config.toml
arch = "swin"
model = "masked image model"
dataset = "telescope images of galaxies (Galaxy Zoo DECaLS)"
train_examples = 22083
image_size = 48
crop_scale_min = 0.7
horizontal_flip = true
color_jitter = 0.1
method = "simmim"
mask_ratio = 0.6
loss = "l1"
norm = "layernorm"
norm_position = "pre"
hidden_act = "gelu"
mlp_ratio = 2
head_dim = 64
fused_qkv = false
bias = "none"
qk_norm = false
parallel_block = false
inner_norm = false
moe = "soft"
drop_path = 0.1
num_experts = 32
moe_every = 2
expert_mlp_ratio = 0.5
slots_per_expert = 2
shared_expert = true
patch_size = [2, 2]
depths = [2, 5, 5]
widths = [64, 128, 256]
residual_init = "none"
optimizer = "cautious_adamw"
learning_rate = 0.0014
beta1 = 0.9
beta2 = 0.95
eps = 1e-08
max_grad_norm = 0.5
max_steps = 10100
batch_size = 256
epochs = 117.1
lr_schedule = "cosine"
final_lr_fraction = 0.01
warmup_steps = 500
weight_decay = 0.1
Rows from expert 11 of block 9, named by matrix and row number. Rows with one number belong to one neuron. Each number is 500 + 50 x the weight over its row's rms, rounded and kept within 0 to 999. All counts start at 0. Numbers have three digits each.
# up: expert up (model.blocks.9.mlp.up, 32x128x256), inputs 52-103
# down: expert down (model.blocks.9.mlp.down, 32x256x128, transposed), outputs 52-103
up.8:531520541461492501523493560434545501411474557506499509409523558555529566494463532502536498624450486440526565546486492485535607537577502537430549433493468586
down.8:485459537509418507517526502533476470503460607455489488496542508548478448571568519487545519433447478541512418447364422597455454389475524563560580590581532526
up.9:503457503414425546506575450472499509487490495520533628475507486491410479542559552576490485405451498509519463394503552561492567473522481550585499534541477534
down.9:493477486465539522515485498483495477503537471585492526453393530479485520486575499456462584526587449526502490508553625468500484443455500421451429495485489567
up.10:474465527521540495510430491600542500593508574543528497542528451475506433508573484425547644548564490591493411525475455470550477525423513525472522493460562433
down.10:502491547549588493531493567455473488522546474450493531513491491485498477438458504524449522504473550427455485522522480543529467534470456511472452493422455436
up.11:547491497549521454580380551543428576414540494470448365510453578451546528559445440516505477459601561548501380564491531449443531502447560473576478563515357484
down.11:519542456534583351554541556550428515455438514434535475399493449482512460492484504602437466455456463517512576438476446387561487475561538539484462434557570510
up.12:480501525568535528586505576549518535570542558464550465625506572569456416558481486470543549534603522587466450510474492483499533455514515542471478489439461523
down.12:498531523398512433545521505521486486477580446481515548460426450544514472579433531545370572513320459443455619510571496441459505493422517568507422570425534484
up.13:567473535571542476504434527444484567446544494476543438517508560521451517537479477574541479543498548443490493480474510497496596440522534461566494535576528510
down.13:535449544599456483557499401533490491450560493596550547565459500555465436554517464532546459400399467513545541469516534457382449456493566527626514561445480523
up.14:559534498474478483514500496500518563436475481477483492488485520498573529453552507435514511539568486391477596513474518428525503477618458517485485423393534599
down.14:486509469507472463567572446559501508509518584480498461505444496460467490528567471472533570519529464531519458473439533543546502393509574495507537587539483505
up.15:508463417477509548455476549569479402466510492550507457537533510462562558468458532419526533511545474530522533497536508597529449565488492583400504442460448543
down.15:523495512566467490409514516466544534501574495546523527538453508439481430540431509594531423406543452514511458488538499609499560566471503461460475455470539477
up.16:518521515459483502512500564436574510451485490510491455459474611523528553498469544494491425609477484392507562564506484434553585528583492546521473438536562604
down.16:514476502504413409540523540492478430549492579504479466502440468504501520561575429422568594417493417589507449487517481514426489425471441476490518640546578449
up.17:524458450536551512476451558515516537578500593575513501471534459471548515500566533490470550517553496449513361471524558524514470442493521415511504565589528429
down.17:461473483383466481415480464508527507486501525467473558420461476496504529500409479511409503488485522507463507532499489487583507632474530472410484349451480596
up.18:431519564520425432478575559485448441565574420501535453558470425425453476554558514499520390457470510509504498462518506547509464617336489457572480502526419526
down.18:523516512520582541493435618425509518494515537504471557417440534511528529528543499595466549661513537499482558472524490478499533472541502480482478472512465418
up.19:489436562513470565527378541512517424512510537568497462572495508547496529478444496455537397439458537419501647478488527553475524502403512469478486556405544452
down.19:472504475609541533534543452507478550527498538540489535534525514484442509487482445475647375509486445506548406470492459442512472347498490449592498520548377512
up.20:450491351427523493483513508490543468463425558510448552517505370535569526516419537439459570565486505476508579523485507497510566527512498591413503421462422517
down.20:516533557489493456522498594516546456520535454466503397442534479476483464506559552506526474458586457644486441559430476550486497473434486503538564536536533574
up.21:532499516422483443555549531466490576487455460498495526561487521397537468465529428529446481489553524413515546492480487493482527532461549540479490525524521559
down.21:471529451616588521537543560502468490490441566489488549486508466572507546418593545457573501547459478613491501466508515561423456396531410549534490419504488531
up.22:531396550416486461511513520463515454434514512545547542469474445509594560482473452485427468536484469450534575505507487408505603493483565472438548456456553581
down.22:467498530474537571504483551501514478552484533538535503432534467568496491500635511370563509518449502513531454505445483550389468487494428462491552555546487629
up.23:481456536508419550563442456495467442465464534608503622572495509576458537502463586452550460425440556520516567483537468535453530435548490577535501484464433560
down.23:428484494536530587482543571551513431526453455540499546438513457509490515495563413488459412488525526486544415433534541440560467424528553358459480610470488585
up.24:550514484518548450583509547487501574496478539489511485475427450479470499556500492484578536507592516554513414490561524456471554503409519595591487466527364522
down.24:532444462638493460485531488492444524502454437625454553488395493493460513508486464672552587562501518477496461500600522491540477428521492424444408436481533472
up.25:551542464508485495491492497463559495394525519490493460385515521496520552473490491525435518564509511425518562495519505493507529493621472583483478411524452530
down.25:460500464499467500476574485540484474557556579555540505501460526435460480518514554466536451444574492504535444499475560605532483459456560475419520502490512499
up.26:548507568633513490533481564465556499493481506494489514458523500537475498467482566595584466465452514446502518495492521479517529502493474565589497483455543464
down.26:480498415476561570511387404547496427516494612561514541557518559409430510512535501390500546522519499595502523506503549557494460385536552491532497619574434476
up.27:523499535509537515583574527463561520509472536476613405527532584530458445440448484409526555526587472601490516495480493469460526443412529500465481436432491502
down.27:492516545478490377507554520502480506526531537449575553529475484499488447462557602539506524506462520451484588552475476519535480519451534581612515520380472478
up.28:432499548586451403550552524496448434561535373450524485587458418448447483564544498521570424429489494529496519553475530523471460570410523495591479512488358530
down.28:559510470562588545506431540451497481437557521442494580386452531515500539554550532545413565603475533507484552516584483445585480498498414499486437407539456382
up.29:557487485511571486508367487504491589429513440528440353560473574440581543448392413580550465532588588467475478472502523446510586543435545469575497523575524440
down.29:551513449548466386589570498551443486508528508477511451488460378538469477591513523439505435430518478625571487499450479467486518505611548548530529455468458567
up.30:547536514527496483509461532518571567528472548456468477451492485452495479531505526442488538459494503537501367516512504524483530509426516439386526515496372454
down.30:473477423446586507376484572465441492507460469484510537448637528523488545450605505576495498550485497571505525530434440510490476584532426555483586399503491503
up.31:409505559524492541524493493370533448525484525481519575405516426557474573495526532449510500472427506523500576565515517511440499415573449483443480527526579507
down.31:517507536518460541604469458546520583509483544498467442561528576517472468465492436416549521560511471471524501474421494408536508430516539473507524571600414554
up.32:499418602505545549458470529427427525477535530564566527495500426524419570530427487431453578554487522463502504421524570457442509460482467444428523547545616460
down.32:540527491451505468458566483490578527498499436501527407415510586521559481563538445589441470597514500575516519503475501454551526583543552407528525406465554533
up.33:434492494476512509558500540566536476559564558522585427570520523424522373506497487447509520532533560589491490505512463506509480537378509457458462480468439503
down.33:490518601408603512450462567451515468487516534490517487442492515541526476554526578539452560500361580465402603548521557489518450491468441535492397515416542495
up.34:506447585513513606484453444437436501531516515522567515491464490590458553544457523425472524472490449453513516443500600484475458468531467393371493566508613547
down.34:495522463483440418480497501500530545513479446504436367484572633569485479553494409522458494592470533465474554496438430430529514515535522472517534482520353483
up.35:452505489543454490535471533545425471555478569480570493590479546555473464549531452508556516488523481471519439517478504488464453508540502465490518519467453583
down.35:539538552496495451526598518553505540445501436435500502425551434530456518496451443411404643537514488497492587488476434543389580545449468620563525465549526473
up.36:555528500553415496562491521452545470495509507487528504358498598545489500471565561500564426526485503389482538576451486423485481500596446501529494458508577576
down.36:476516438457501493546571471569529465499495537494470466560521489457487481512510420436480619484495476647443507466435496505490399463483527497477508593593476447
up.37:526493491457483517461502513423602517446494472599518543527444517562481460558535571503495396419450552461510497503541526533518607431537489560494475494552450500
down.37:449527484528508527493505480538528524491524491585425578413470444420532533486625520505524457479482489526548465438555539453603485450523468409461437584506479609
up.38:477508488512418513509420563503474481494437499511530523507511525549532534457478560432535565496451493539524455515499495531494524536550496516407492389556472634
down.38:474499417502455474485554518572460477498444432500471523537545463532461481475449498529470514534462478504533519454468427541480454400573498537558556508575547508
up.39:464440527601446530535405532559508466568577516612544467536482420490480489534556462402543546483592578488578436498605598508470497483462557426430409514472482469
down.39:468498531530475433531546387580498574501551560540578512481433499535496501506466450418494504567529476475444414542560538456510495507555480439481447454455485564
up.40:573498533481569547514470458518526502452525522526561449551454439420561543588426567490493436515497510458495421517515523498467514492497540466491470510476435443
down.40:510496563434410487505509532462611511484480498495559490477513476520522493535423442429374511526479531518495483535451483512459520614431529495424531502554562545
up.41:558488503504437500569484468503571477579484582547576477519476560527470475590532549487537517436566478582490401481518500567465484433519484426535494666492524423
down.41:444552436487562520393447491504502530524457353473427565510537432502500535465391416504398539500404507481425478495539487474555504533501417456436518456430498582
up.42:518461537501484501452371562487555560512460446592469424564484473498516519486482478433476388466475520507570475480513535557551518553341521466447479484609507424
down.42:512507451419543516462446494474445510487465424526487473412457533491488500505444468616489481514535511538460604495545526549609473626520521364426441440514546508
up.43:499514520469500494517461540415551518432505519535539487532496607552547557459449532456524431517434523491486532527500492532489593444508498494485507427530427533
down.43:483473494498416526556504518549526509548443501512479446517545432568456462481506493497556489474449471581560491506421496522434499431555522557473531561570590584
up.44:446481495517474496571570478493589469520465489498471634428517385502408463526526550548536392532521511488508436488517484433462523516555477633592534503523480532
down.44:483494545466524531512416551491509471522529480476437472464583428493494535496543459404470588484658493574513409512469467559615510486478524444429520529470528464
up.45:442501560563536476474524502511503478576536481482538479560473486481461468522536544455496477443501471496466481409494490510603479528354453454522483520502414479
down.45:495552470506604482398438572415453535454558523464522524431555534576542536504550523540475569584423534510473559526488479509482517518528431530502505422474435432
up.46:528461453481580591520465517540575521564506629557658478585505506405550475515512536484515505569529525556492440453526510510538502494370496439498453538474516445
down.46:522546568421486477431476517413580527471573496432506510517538512555510497501483453505360520551420570418434537560545494429530539590465443511440467468452505500
up.47:480497470552465508573495579483479446481471600495496471461509547559508497477519540462550539560522476489537518512476490491551506501577493544439535455398488594
down.47:506477554440506463451557546547574518503483508446513533558555486507491464500510492467519539420474448487487462522348429526432508423414533562547591554556474389
up.48:445449578578542544520454536451541464534556529486626554491502508528441542559363562492419457604513507461526578467526565440438525433509474455480518547557620594
down.48:513552566490415453498489495499552506513476534531484395468487619493500486454534354478586506500410468511497490531547488396535443525514484424451438500521439508
up.49:543522627472456523491492570459549528499470512476505466544507494544523552502437609462474484470445493491512494545511558496514529545428450438426491491526566414
down.49:493512409468566474432464543458485532530462534553478530368592535493490547498529522571521542517441512586440496504484450550473402506509567461461562442528470504
up.50:510503479501606519475435558552407522456505487529537450545483493411522520514428408493446563554591565496529493513503534528393483471490537520496487538488472443
down.50:506449470432455485489467373470592482477496469528520535446390437488482498461442532505519447415466449560506510513563551500535545590498547399449434473491602540
up.51:500496467493536528457526463434447447476524569540470526535441479466496480616525528443510595506467525514526459512550571524529533480414534415432421542499593464
down.51:502519476574586530474493486500537443523555473584498567488415493427462486511550582624564499449552508426569479523587595458649417502443457452508411507485563482
up.52:437442528415385532503467448412464500490476420592474514523500486584398501438565540484547378409449536481540569465515482534407500479542480535542525503507472532
down.52:504477494482545558403536543528541513525506487594489567507500534442497520502431438501482524555550473526559455484559562397514587544483525425429464534510590568
up.53:465459597569467546560463418441485499512523461522518573444476390536344494505587535497495475444502495454504536423507538480503458497577455445422510558465585500
down.53:541492462486495455428462550567491551506488541492406461505525521511515511546560383587496517608490550475509454442515447392629528481577598478530478495582394495
up.54:494522474478482537532531448408543517491428511530569593391496550537560532498524535508594409510483512467491575547527506474487526413573469518533522519482527511
down.54:526517513498509538483488490521521494527456510484451448470568550498507440501489433388503568472525490567520429496432449481491451480485506467437535632555501563
up.55:529516494468469527482511506503547541552477486484440507437499470531558496572494572483600573464453486485490357518485518551513491563482461388485503592511469373
down.55:504528422457532455472458547470472521441478586453487523505593529537483511470406528443457515538590517600507498490399428526490594571520587511504588432546552480
up.56:554524575570520456530478518503572519530499576487543450448525546507506488557553512431496534475558487574475396530494529481553488480462513433507487583512508467
down.56:523495429451588516369471482484491485516482449496487569480598519524497540463476528540486561522356521515459558473467448526487485540529466501476562436478439498
up.57:529517518584516468480546500491497541462490447441549487458474467518508543494516415546433533562531486498519529512502513453504526504619503546427515434583523565
down.57:411506447517469499538577498515460450525499582509562487486472508450460484506513515446497565455524491426546569424440566589426540450468579494477485523464516523
up.58:576527563575457469531459517417578514434498499499533476450505573490493535436467556567581377571467488466501549521509504418560554476556473465518524464525587581
down.58:528512438437485492558566484544514476539489619506466489486547566455475478532615445387506544481464472479522564526471522543364473422460504532482558661576522521
up.59:478491498452456541539450509443477446490478543655517549520495547519466533480454548415562410454481495540504545505487512569451574361516507581565475527477366499
down.59:448448482553439626487422511532494429528488474525479530514518443513481495489496443496529441491475476527555434457495529484501529415516524423483507581495538624
up.60:522512489384370502467460507472525557459495556492483504469527501495530481433497540451543531513470509471513368480480491527440599558441493393366526456506386556
down.60:489539518544496441532505616532500462539481529426450494425570442520485481479579531599534523498478440557516407505405458521451443445512495588607528417572521547
up.61:531537530535475476529441583555489492420564476451433432496418544433514468606534436444438480433565484512462418537527490470509498545469508476468475534467367526
down.61:441483426514614408484584587500442455506434504501502475395505460518499466485500432679515562515456472456475554506470476508462436417578482465507472449636633523
up.62:540511508491479535523468548456584510432481549520492499421490530569570543513514547465494444530403529419501549577508448493464594474549473448457506432537506598
down.62:496459466466448527462479489503467472509467518458479416504532488502494507562464452477463564516469460593450458490462513534445425518491462467461521525637538520
up.63:518508525474505526532495545462518464428513561592582486467487602558482560464456495501544433575437487446505569520516498496477610444556499554519543441470500583
down.63:504446484486422537532541500569484452529427477518491484500523471543443477554547480510572495509392465503543402444462466486442397385503511491529536591543521551
up.64:533504540544498502605492594470590537484526485453578437435528539537422483465512510573577448582501483531487543524516504429446516400557503580588504442528604511
down.64:467506512517505505567554475527493403519524602507549620497464497425501453485601455436592509395479501440505471553548552536434474412427513587577473572555541457
up.65:583488567600507514547429560472558454487481507561502468500483515513442511507477562563538422396455469459472545547519556536548523456485464474482515551466556440
down.65:461464374528592583441444417515507479486471578563487605531584552493497510496507529448544477506432494565520474485536466480536436438496474436508509575561389511
up.66:545522454510542472391493508521537455452483415490510459509508546494547510423545515412447452554474508479479552540512510437497486482523462561506468364463460570
down.66:465536473516483487553567463519434405540578558519488450447511523374490477502571519529542559552608489449517578506497533653504443467478531470535505531492530524
up.67:532464443442541489480476517530525517450488499543493514533521587466499501467484434495505453577517476438522587519493474499585574441551567559514516516461473457
down.67:506460541525488537506505458486508507564517554485506516526523489551502438529587524537611463401385510538525292502434444563431498402450561510496574552449462545
up.68:536478554538532526546487545489489492402515598559530450480500609487482506454466453544509427589459472428513621545498504516474551456529550586506536448428524501
down.68:460458457494479473516535464557480473534525605520512573569482526520502485534551528427589445458375483530545405456526419498437490363463516468571551595556456512
up.69:406497572524410483607544602492569489551574519514573396538483484418519471534475474415553531518538546580491485523494538489495468614374481432463485494463410483
down.69:449539494457643528480500517483477547506537530410518583437435563515508541547530530548549560538410535444420520525559496461515470464492468496529443560469443451
up.70:474466526508528575467530529459548601495529543596634494507521468489458518470486519363490515536561481423523490444548554558484494532410471463419479515511574423
down.70:535474559460490503438511511465591508450499458499491517501464536505498469518535438614464481573543459447516465480497540465573550606537579440410460427491612496
up.71:506480556598562472575489501479532532528499532493572459510505520593394497550513485555552569437484438579546493485490520553480457383522458494482497652528578467
down.71:505519523485505479429470463507466492471506461497431509528568557491513481447472437521529516575324493484472581503532442451479423472451502523587538587515402450
up.72:554486415432514547494460525517440503524488572535541439554480480498531487537483532447540571500513534525502359501454485507528465547403507435514485521557527459
down.72:527556412434539448487546570454520512466467479473572522380485482438521492525463512619460479486431512511453520536461474537480502580498478497486484428446569540
up.73:492503426453444520441536539578513528466489493483431482551518508486526532442549510405509575569444494460510509440503449500594499600514482557404509417446442536
down.73:492488462517496518544539525427468445509481514436459433515569556487482508478449546502497488486618508488516496489421515591540522482489589456513557506556509528
up.74:442502529476515464497490539575545531566462473498496539510497480510549553545587504437502612491514489512503395479495501514587490552435516481496501474491523451
down.74:468481440563658477368430532501476497504492395483468478474525556548469515406472556595556531546435509544465420524570491539526500482525445494506473387495464496
up.75:559507488505505457489542552505552514463546529493531472466498498503450448479521588463599507483519471410513424452516509445518481548521469506533523476500399524
down.75:503485434579511551517497475504516452510480501485470545503556488458478503466490536479439521504531545578526446529416447523502517483442549583519509515481559530
up.76:482516474495536522492520574482448436507460524447465455597524517569482556530480446508508564533390466558464615508524449512505487472466508543411511464491501518
down.76:500525544553463390522530501502504506490550553524556424412501557547484475517494505473538438430461448495434517491450479524489494469508469475523515502492430390
up.77:493526575519462390480561545481524541567467448485435473439497477574419519525503477491550575460439458633446466459487503466551420646461470522575518474508506374
down.77:518539466522576500559481513528428464463485526457545447497572539529481496525458503399525549568503533426512564482426415575417496366514532586530556507431481471
up.78:473499520551515532505513544545482472491544452496430521534431492503475488534519509367498608510510530537544478463554542560537496455416507529453455523499504428
down.78:460528519544446485499547475555543518538483566578500588483432438464475506502506466483536481529495549475516470491605586464520424511505478446482444588640571493
up.79:542448540475429444600512462511514473414519497481575556536405517444503478522482539457469453489514499524559589504515529441444509571478531599392526520458476574
down.79:492511439524594521499569511539478501516522527493512586456478501533526591492527465477545548572449482484480418495593517551490415469463386409511447439522456499
up.80:519509488596517538555536609418437479484507560477511518529534557567453524491477499497492535592503451568498577494456502487512515400566527554415546451410478525
down.80:521531552373375436636570508565501506513567524440508476488478543557462481534508445466524515404451489401493548529432451496416524461433553558598489588524495472
up.81:515404582506516452493559524502568533411483504512492560489506489459526477422477413489525447525578467418588525443468427493587627483460550532463511497424497483
down.81:461515504458521559537488477577544468541539533527518520458554424512464481444551558366639575487392503502467409529442467543428495505465528489528531545523505585
up.82:460550543622507417517522503491453479537537447468423466525540404495434429514573459576557505457470504483508494533494504538420491553475518538538484482505410487
down.82:496511515555566495551469584566484398513545544517514524440441514559472484511539519525477572554490485526495589523539449558522485407565480562590440460500425360
up.83:520488444461563530471537536575454531477499523512430502582468457433539503550499397453438490562586534539537502498514509580583473531439491459386478433489445448
down.83:478472463553485567505521481473437489560481502582457553459383510459486485484434460572488561452495530464462512458582557567542441442517518443499404539532498537
up.84:556511487461482454497492499499453530400486421454375408531438543467492488541442447531471512541503518435510453480508471513570528518491488515522472488594521537
down.84:505525438585449397517610519495468479497481531404570446419506460551480521527504527524572493459545513596485522506430485564483485468563563458419540435515530572
up.85:535508501523532509477529479547523562529486542503546463474467514501516546595522536506533461463494472579479324443495512575516454549442471404537489609588455436
down.85:469558431452509508469426515458477538466452512463489555498603485489545514435423548432416509490554511592441549499441471504498496541467538539430568456520537561
up.86:445469485481489531504445570467472458422506511694496431517491583502486514489435565468473408463451562481529521528509555567491563431381524533550516492493391541
down.86:497477409475383545511521478537501517476448531547423517523553482510498481474568485474546434356522467539506448459546475539457467445454453462517512588484461519
up.87:514492485524473545515392510552484534458487516548420415472539601483527530401526528522553556509480523468524551479499477509538520597512490457503517437494442521
down.87:563514453565420461481556465550423412479459520485449547515479433518516470511502590561487471460524503536505506517469504522502421457499548590596539525631546525
up.88:484437525474494481518460556452491514418557529575498458526500588462515555496399436495512417548447569428521526516517508486477642436377552485485527478478452537
down.88:475515484478457495597494468540510431542541513465485494456554471566493481572611456485574448384465490544530387497520503524385435411505502412545517559513465570
up.89:548490492537535555451488490553469533471508480499516438476500489457571517547525448493592506450523529520507309491496508571500548525443484438475532597592443477
down.89:540514450479502466512519506448483504472492495492552505438475472489503473519418513602464452521526511466508511464521553492615535630478535449376464378512626567
up.90:534497467600492484557476447478482482596478495501554471536456512452468446547569500551510407449542456475552516451502550510402466431544461488619480543513507549
down.90:431539458438500503451467433512596488460552506480486528500512475445552510552578493361436625537592522544508466556482437488580536504433469472361536559548413453
up.91:557543462495555544488465489454496537414494449507458377518455572488543557493356457555509499519507555504472532541513473504509560490456511471525526482559486415
down.91:484496460527342431573468517474478478475433538507506446417469401438528449659490484507508374463501469560541452520495469517482504497511563510407509421527523568
up.92:528523447480560539459469480418479503409505504520450481475492521515512520496367472549465539535465536498495486505504515578437523509438520476480516454532459490
down.92:528489480496394398512476481464533445496393508506480502415545507523511525546461463477491371429492484578533394475455462485455496568470527480421508505496559532
up.93:441462512542552487470506507526484506543490463486507569575503387540419524561494450532432528496459434513499531498485545480501478436459507544578518505572624520
down.93:453505525506434485579435517483510522513475461556474391522505655584528499458523453451502529599513551483503499514516457398554487463468528399433442561487356462
up.94:478479498586461576615442541516439442485544631586468476556527528498486515448457530586566401484470516505511528531510533569412470477493481551565507493385451417
down.94:545468402563474540466460468547529489534450492499534624540456520494491538477436436528568341426528454460533393482541508471549489462528474452546502516542488427
up.95:514448538496552599482480534502553506541523583618573454483538489507588546479527501426472591536619488477615418503503553540536457545427505449465511549505642399
down.95:518499505484557499412496440479515527497514423444502525504485499508485456486472478613467496474444505484501559497516519531605532731496566400417467305440566498
up.96:441414552498483559468458520549507515546493469590488440556513469490436484477497449492495463530522529515537497433553552488520469606450481484523493450548505367
down.96:472425489418508537484566475439520460484553462456553554446406490453480488570498485586450506550530500471506555458587549480602451572518529371446434430524630473
up.97:487522555612534448580543475469541495577522500505432521394506489577391470524597513546554498377455473572486502494492525521530461492518478480624498660524476417
down.97:482490435532532521434441549516466509524481579487473534527576587502449493443433571428431587568528499499459534518494486587459461479487447521587533433524516420
up.98:438520507584510572645423555547489392524493613526496526490517425488483533472554503414509571500498507540467606536497553520471436462512495543458495520417443435
down.98:496478539529518451490483541483513517533565538517548533541476553500502485446475468436581385439488459404520410461499528522503504443565509499598493486481506468
up.99:450457464520403514568472508498552550504499568519507533465519552472495465429507600466543464513509513526583355476502478420467560541508520559512527417513411627
down.99:434502455523512480440459586561453440537478519519427566420577397593491512445531491568528543522464486506487374499489434576485436513475525521530564527589569515
up.100:507528487571504542561507567474435491492499569513447412539518465544467515483527550438536550564528414518478559496472531508517480477499527542349501494380458592
down.100:497496552459490446471573525509518531518612497421493453514512542539503474548524567492532504438509518369462478556379461501491514469437514506544596499436429397
up.101:549551467434524506449483541477557507429502461493464541445452416502583575542392441570437469528428495443510496554522507499441528547485478524436494508574586466
down.101:497522474520478506524474419534443485496486509500561452455489490487471518529475491463510454490551439621540452488570535542496503530556499439463444450513495589
up.102:498479564586486490545479460510570557476469482476589578539470626522461483562528523577437478477488438514502508448515545457593561397567483510479456520470463475
down.102:441484471438504529404506520519466497475507486534460514502505435464481503495588472523460558441436517478450498492541550568469459489449445465470400537431481497
up.103:553526559530502461548480557406595512405476541506554485391487609553516531513469527502525451579435513472495582557498503429517579489569471508498514462499538531
down.103:524533502423450505581544478549502458508479635488539488530544524478446489583575421361540531459468436557515478497429471539383447389487542519467534609586540544
up.104:534447519499546489481447554487535531444522531559512452544515620491522512472390438509559413516539570443538530499479489524543616455404574468540539567458399460
down.104:483463454574430486583508424514528490533540515543520512539561411527465472510525493435643377370455511528558417473513471454421531473504500455543508555488463597
up.105:576509627652465528519481476432579545494485439468556490425522492527449459498466480615523377457477502512506545472503518459428545448560476515596519496545574487
down.105:463491462426526546568537455544529525515506674493504544527477583412494505502523451357502515541531504468495553520490537488520481493428570515433450573467464486
up.106:508444506502520521503444547493480490439554520609444437555478620485498511492387494536477402493475603474528503500503545548453534449382538473564515495498414473
down.106:473450415542415538571517397526507489526467517573457493544533493486496473482481486454564392406544466518573461452540520492493528504478571471520499558454465556
up.107:551524500581507475543539545496477498495501515450518517518464480487445396579530532553619536429516476568455426478487524500477514429504504475560494596561481446
down.107:493528472567533537596500483533491486482520483461537528609499506470511486541498533491445526432421452489492594535496490469462529552477446564511504482375412562
up.108:528460507515536470586459573536477518445547505509438403559489583427491486509459406474528498425585552516488400476509490537500577522421580515466480621457418476
down.108:509482461616529479552540445527425535455493485450476484464544435476506484417452569527583504495447472540494564427504456501479522433586456505519522398540479529
up.109:469513469510468544556451543479498459484489570590519550503502595520493533480438546466516440455466520533499514513511502543447521400490518596580522485445392520
down.109:438497462585499532513507532575518452526451507550484569526535453511505480443561446523493396430503463500494390490485507483521513400510505437507494579460573595
up.110:462499467369455485453580483426526525505457410565499615479523567518485541473518548491520475431480510441501504437515442552496492494499499533509501469576447441
down.110:524488483488510516432448542462487534471510503593481545490471555511505529499477518474511480509517468546530500472539634483535555506543494523424460483437618596
up.111:478489577568540345432496544529458541556522448469485452584498416589446465513599405542502546483479481529518449538486446502515499455556514514580506511546507484
down.111:472515562595572535527458593487461456502512479456482540399513555560474490543474509548459597558423562507453649486512480461440467521510507489501498438486450455
up.112:528469425486570521535480537454461447528494570542508506578427534483541524620480530462478542465515528500541456506574586559479515396431510391434449574574519505
down.112:507485507504534520547496529491489500522547485505517565486409546392503509517476500486516492522639487397527507474644623503525402447551472464533376527576525458
up.113:523495533565532455522543512519505542488505501454571477430482461477500466475547423583454574585558476537509507515507511428474467545588492584404496461605550520
down.113:486523402536457497509602468466466471521552507540522506535436598477485467450537535501522453413434455443488602492482556523453484396502543531551470505454499574
up.114:517457554482458402535527541469495456521520490489520493373495487521455465508522505543529401505508508444542487464489488468505558526578488456569518464539623613
down.114:506507507450488630520425571521511473492470589524442492456584502530492490518560430467511616496534535469509469473476515503424497445461543444456533543628508460
up.115:502477642565441528481429466433500506475521389576469540455481452556454522457493575529476419461403537428504534465550533507502604521564456474501501508557591513
down.115:546474525510531521538498447463528551477522615552496480461443597453502498587560479513571534597508473478530492458521528390569524466494578438462517542538439525
up.116:548517488499398504505510554442527521487468532480513515393489503554509475474512594452505493479514475433519407475469479455465565527545508495501564419521448616
down.116:453544459508440489497507499477501457518442547482448489498653522506491478496545480516498585501607533616469432499358451531545484496427579536491578544547531511
up.117:525472580555524444612471540483505498461583582487539538487448495498484435587513532475549429390500551554503374548482524522478554489374558498524494582451397565
down.117:490493558514517446492484511545474479467518438520441493506443465445427436500425489548487514500473510388487526462594452461562457489531477492500415445478583447
up.118:478483530471500462599523447509548487545471522522505628409515463468479474488575580513600503470516493520475451511490485540523509510526462605643509616495540474
down.118:511486519500568596503374516518524517494443529489462544501530504533493510443488438421495561521548455613515410490446517542522497405500499487431522512507560534
up.119:549529447377509487473538527495539550447431526507431515479458433447574533524425460530495601503500506491496435534485490533512538536401494478403487537535465431
down.119:493520478474556489405443558521487494526497512382570502454525414511496501477494470486461467448492475633509415527433459525449506569491452545544567410508573579
up.120:495494489507547463426573574456376498528504483527437487523510486538477486508533526509567541525492508520509445503479485575566442489483473541530509512598492457
down.120:466489541496590586444409571526485504461572433496513593413487498463478542555438501648419435478405555471458579469587540499501423506557465490450439515424536516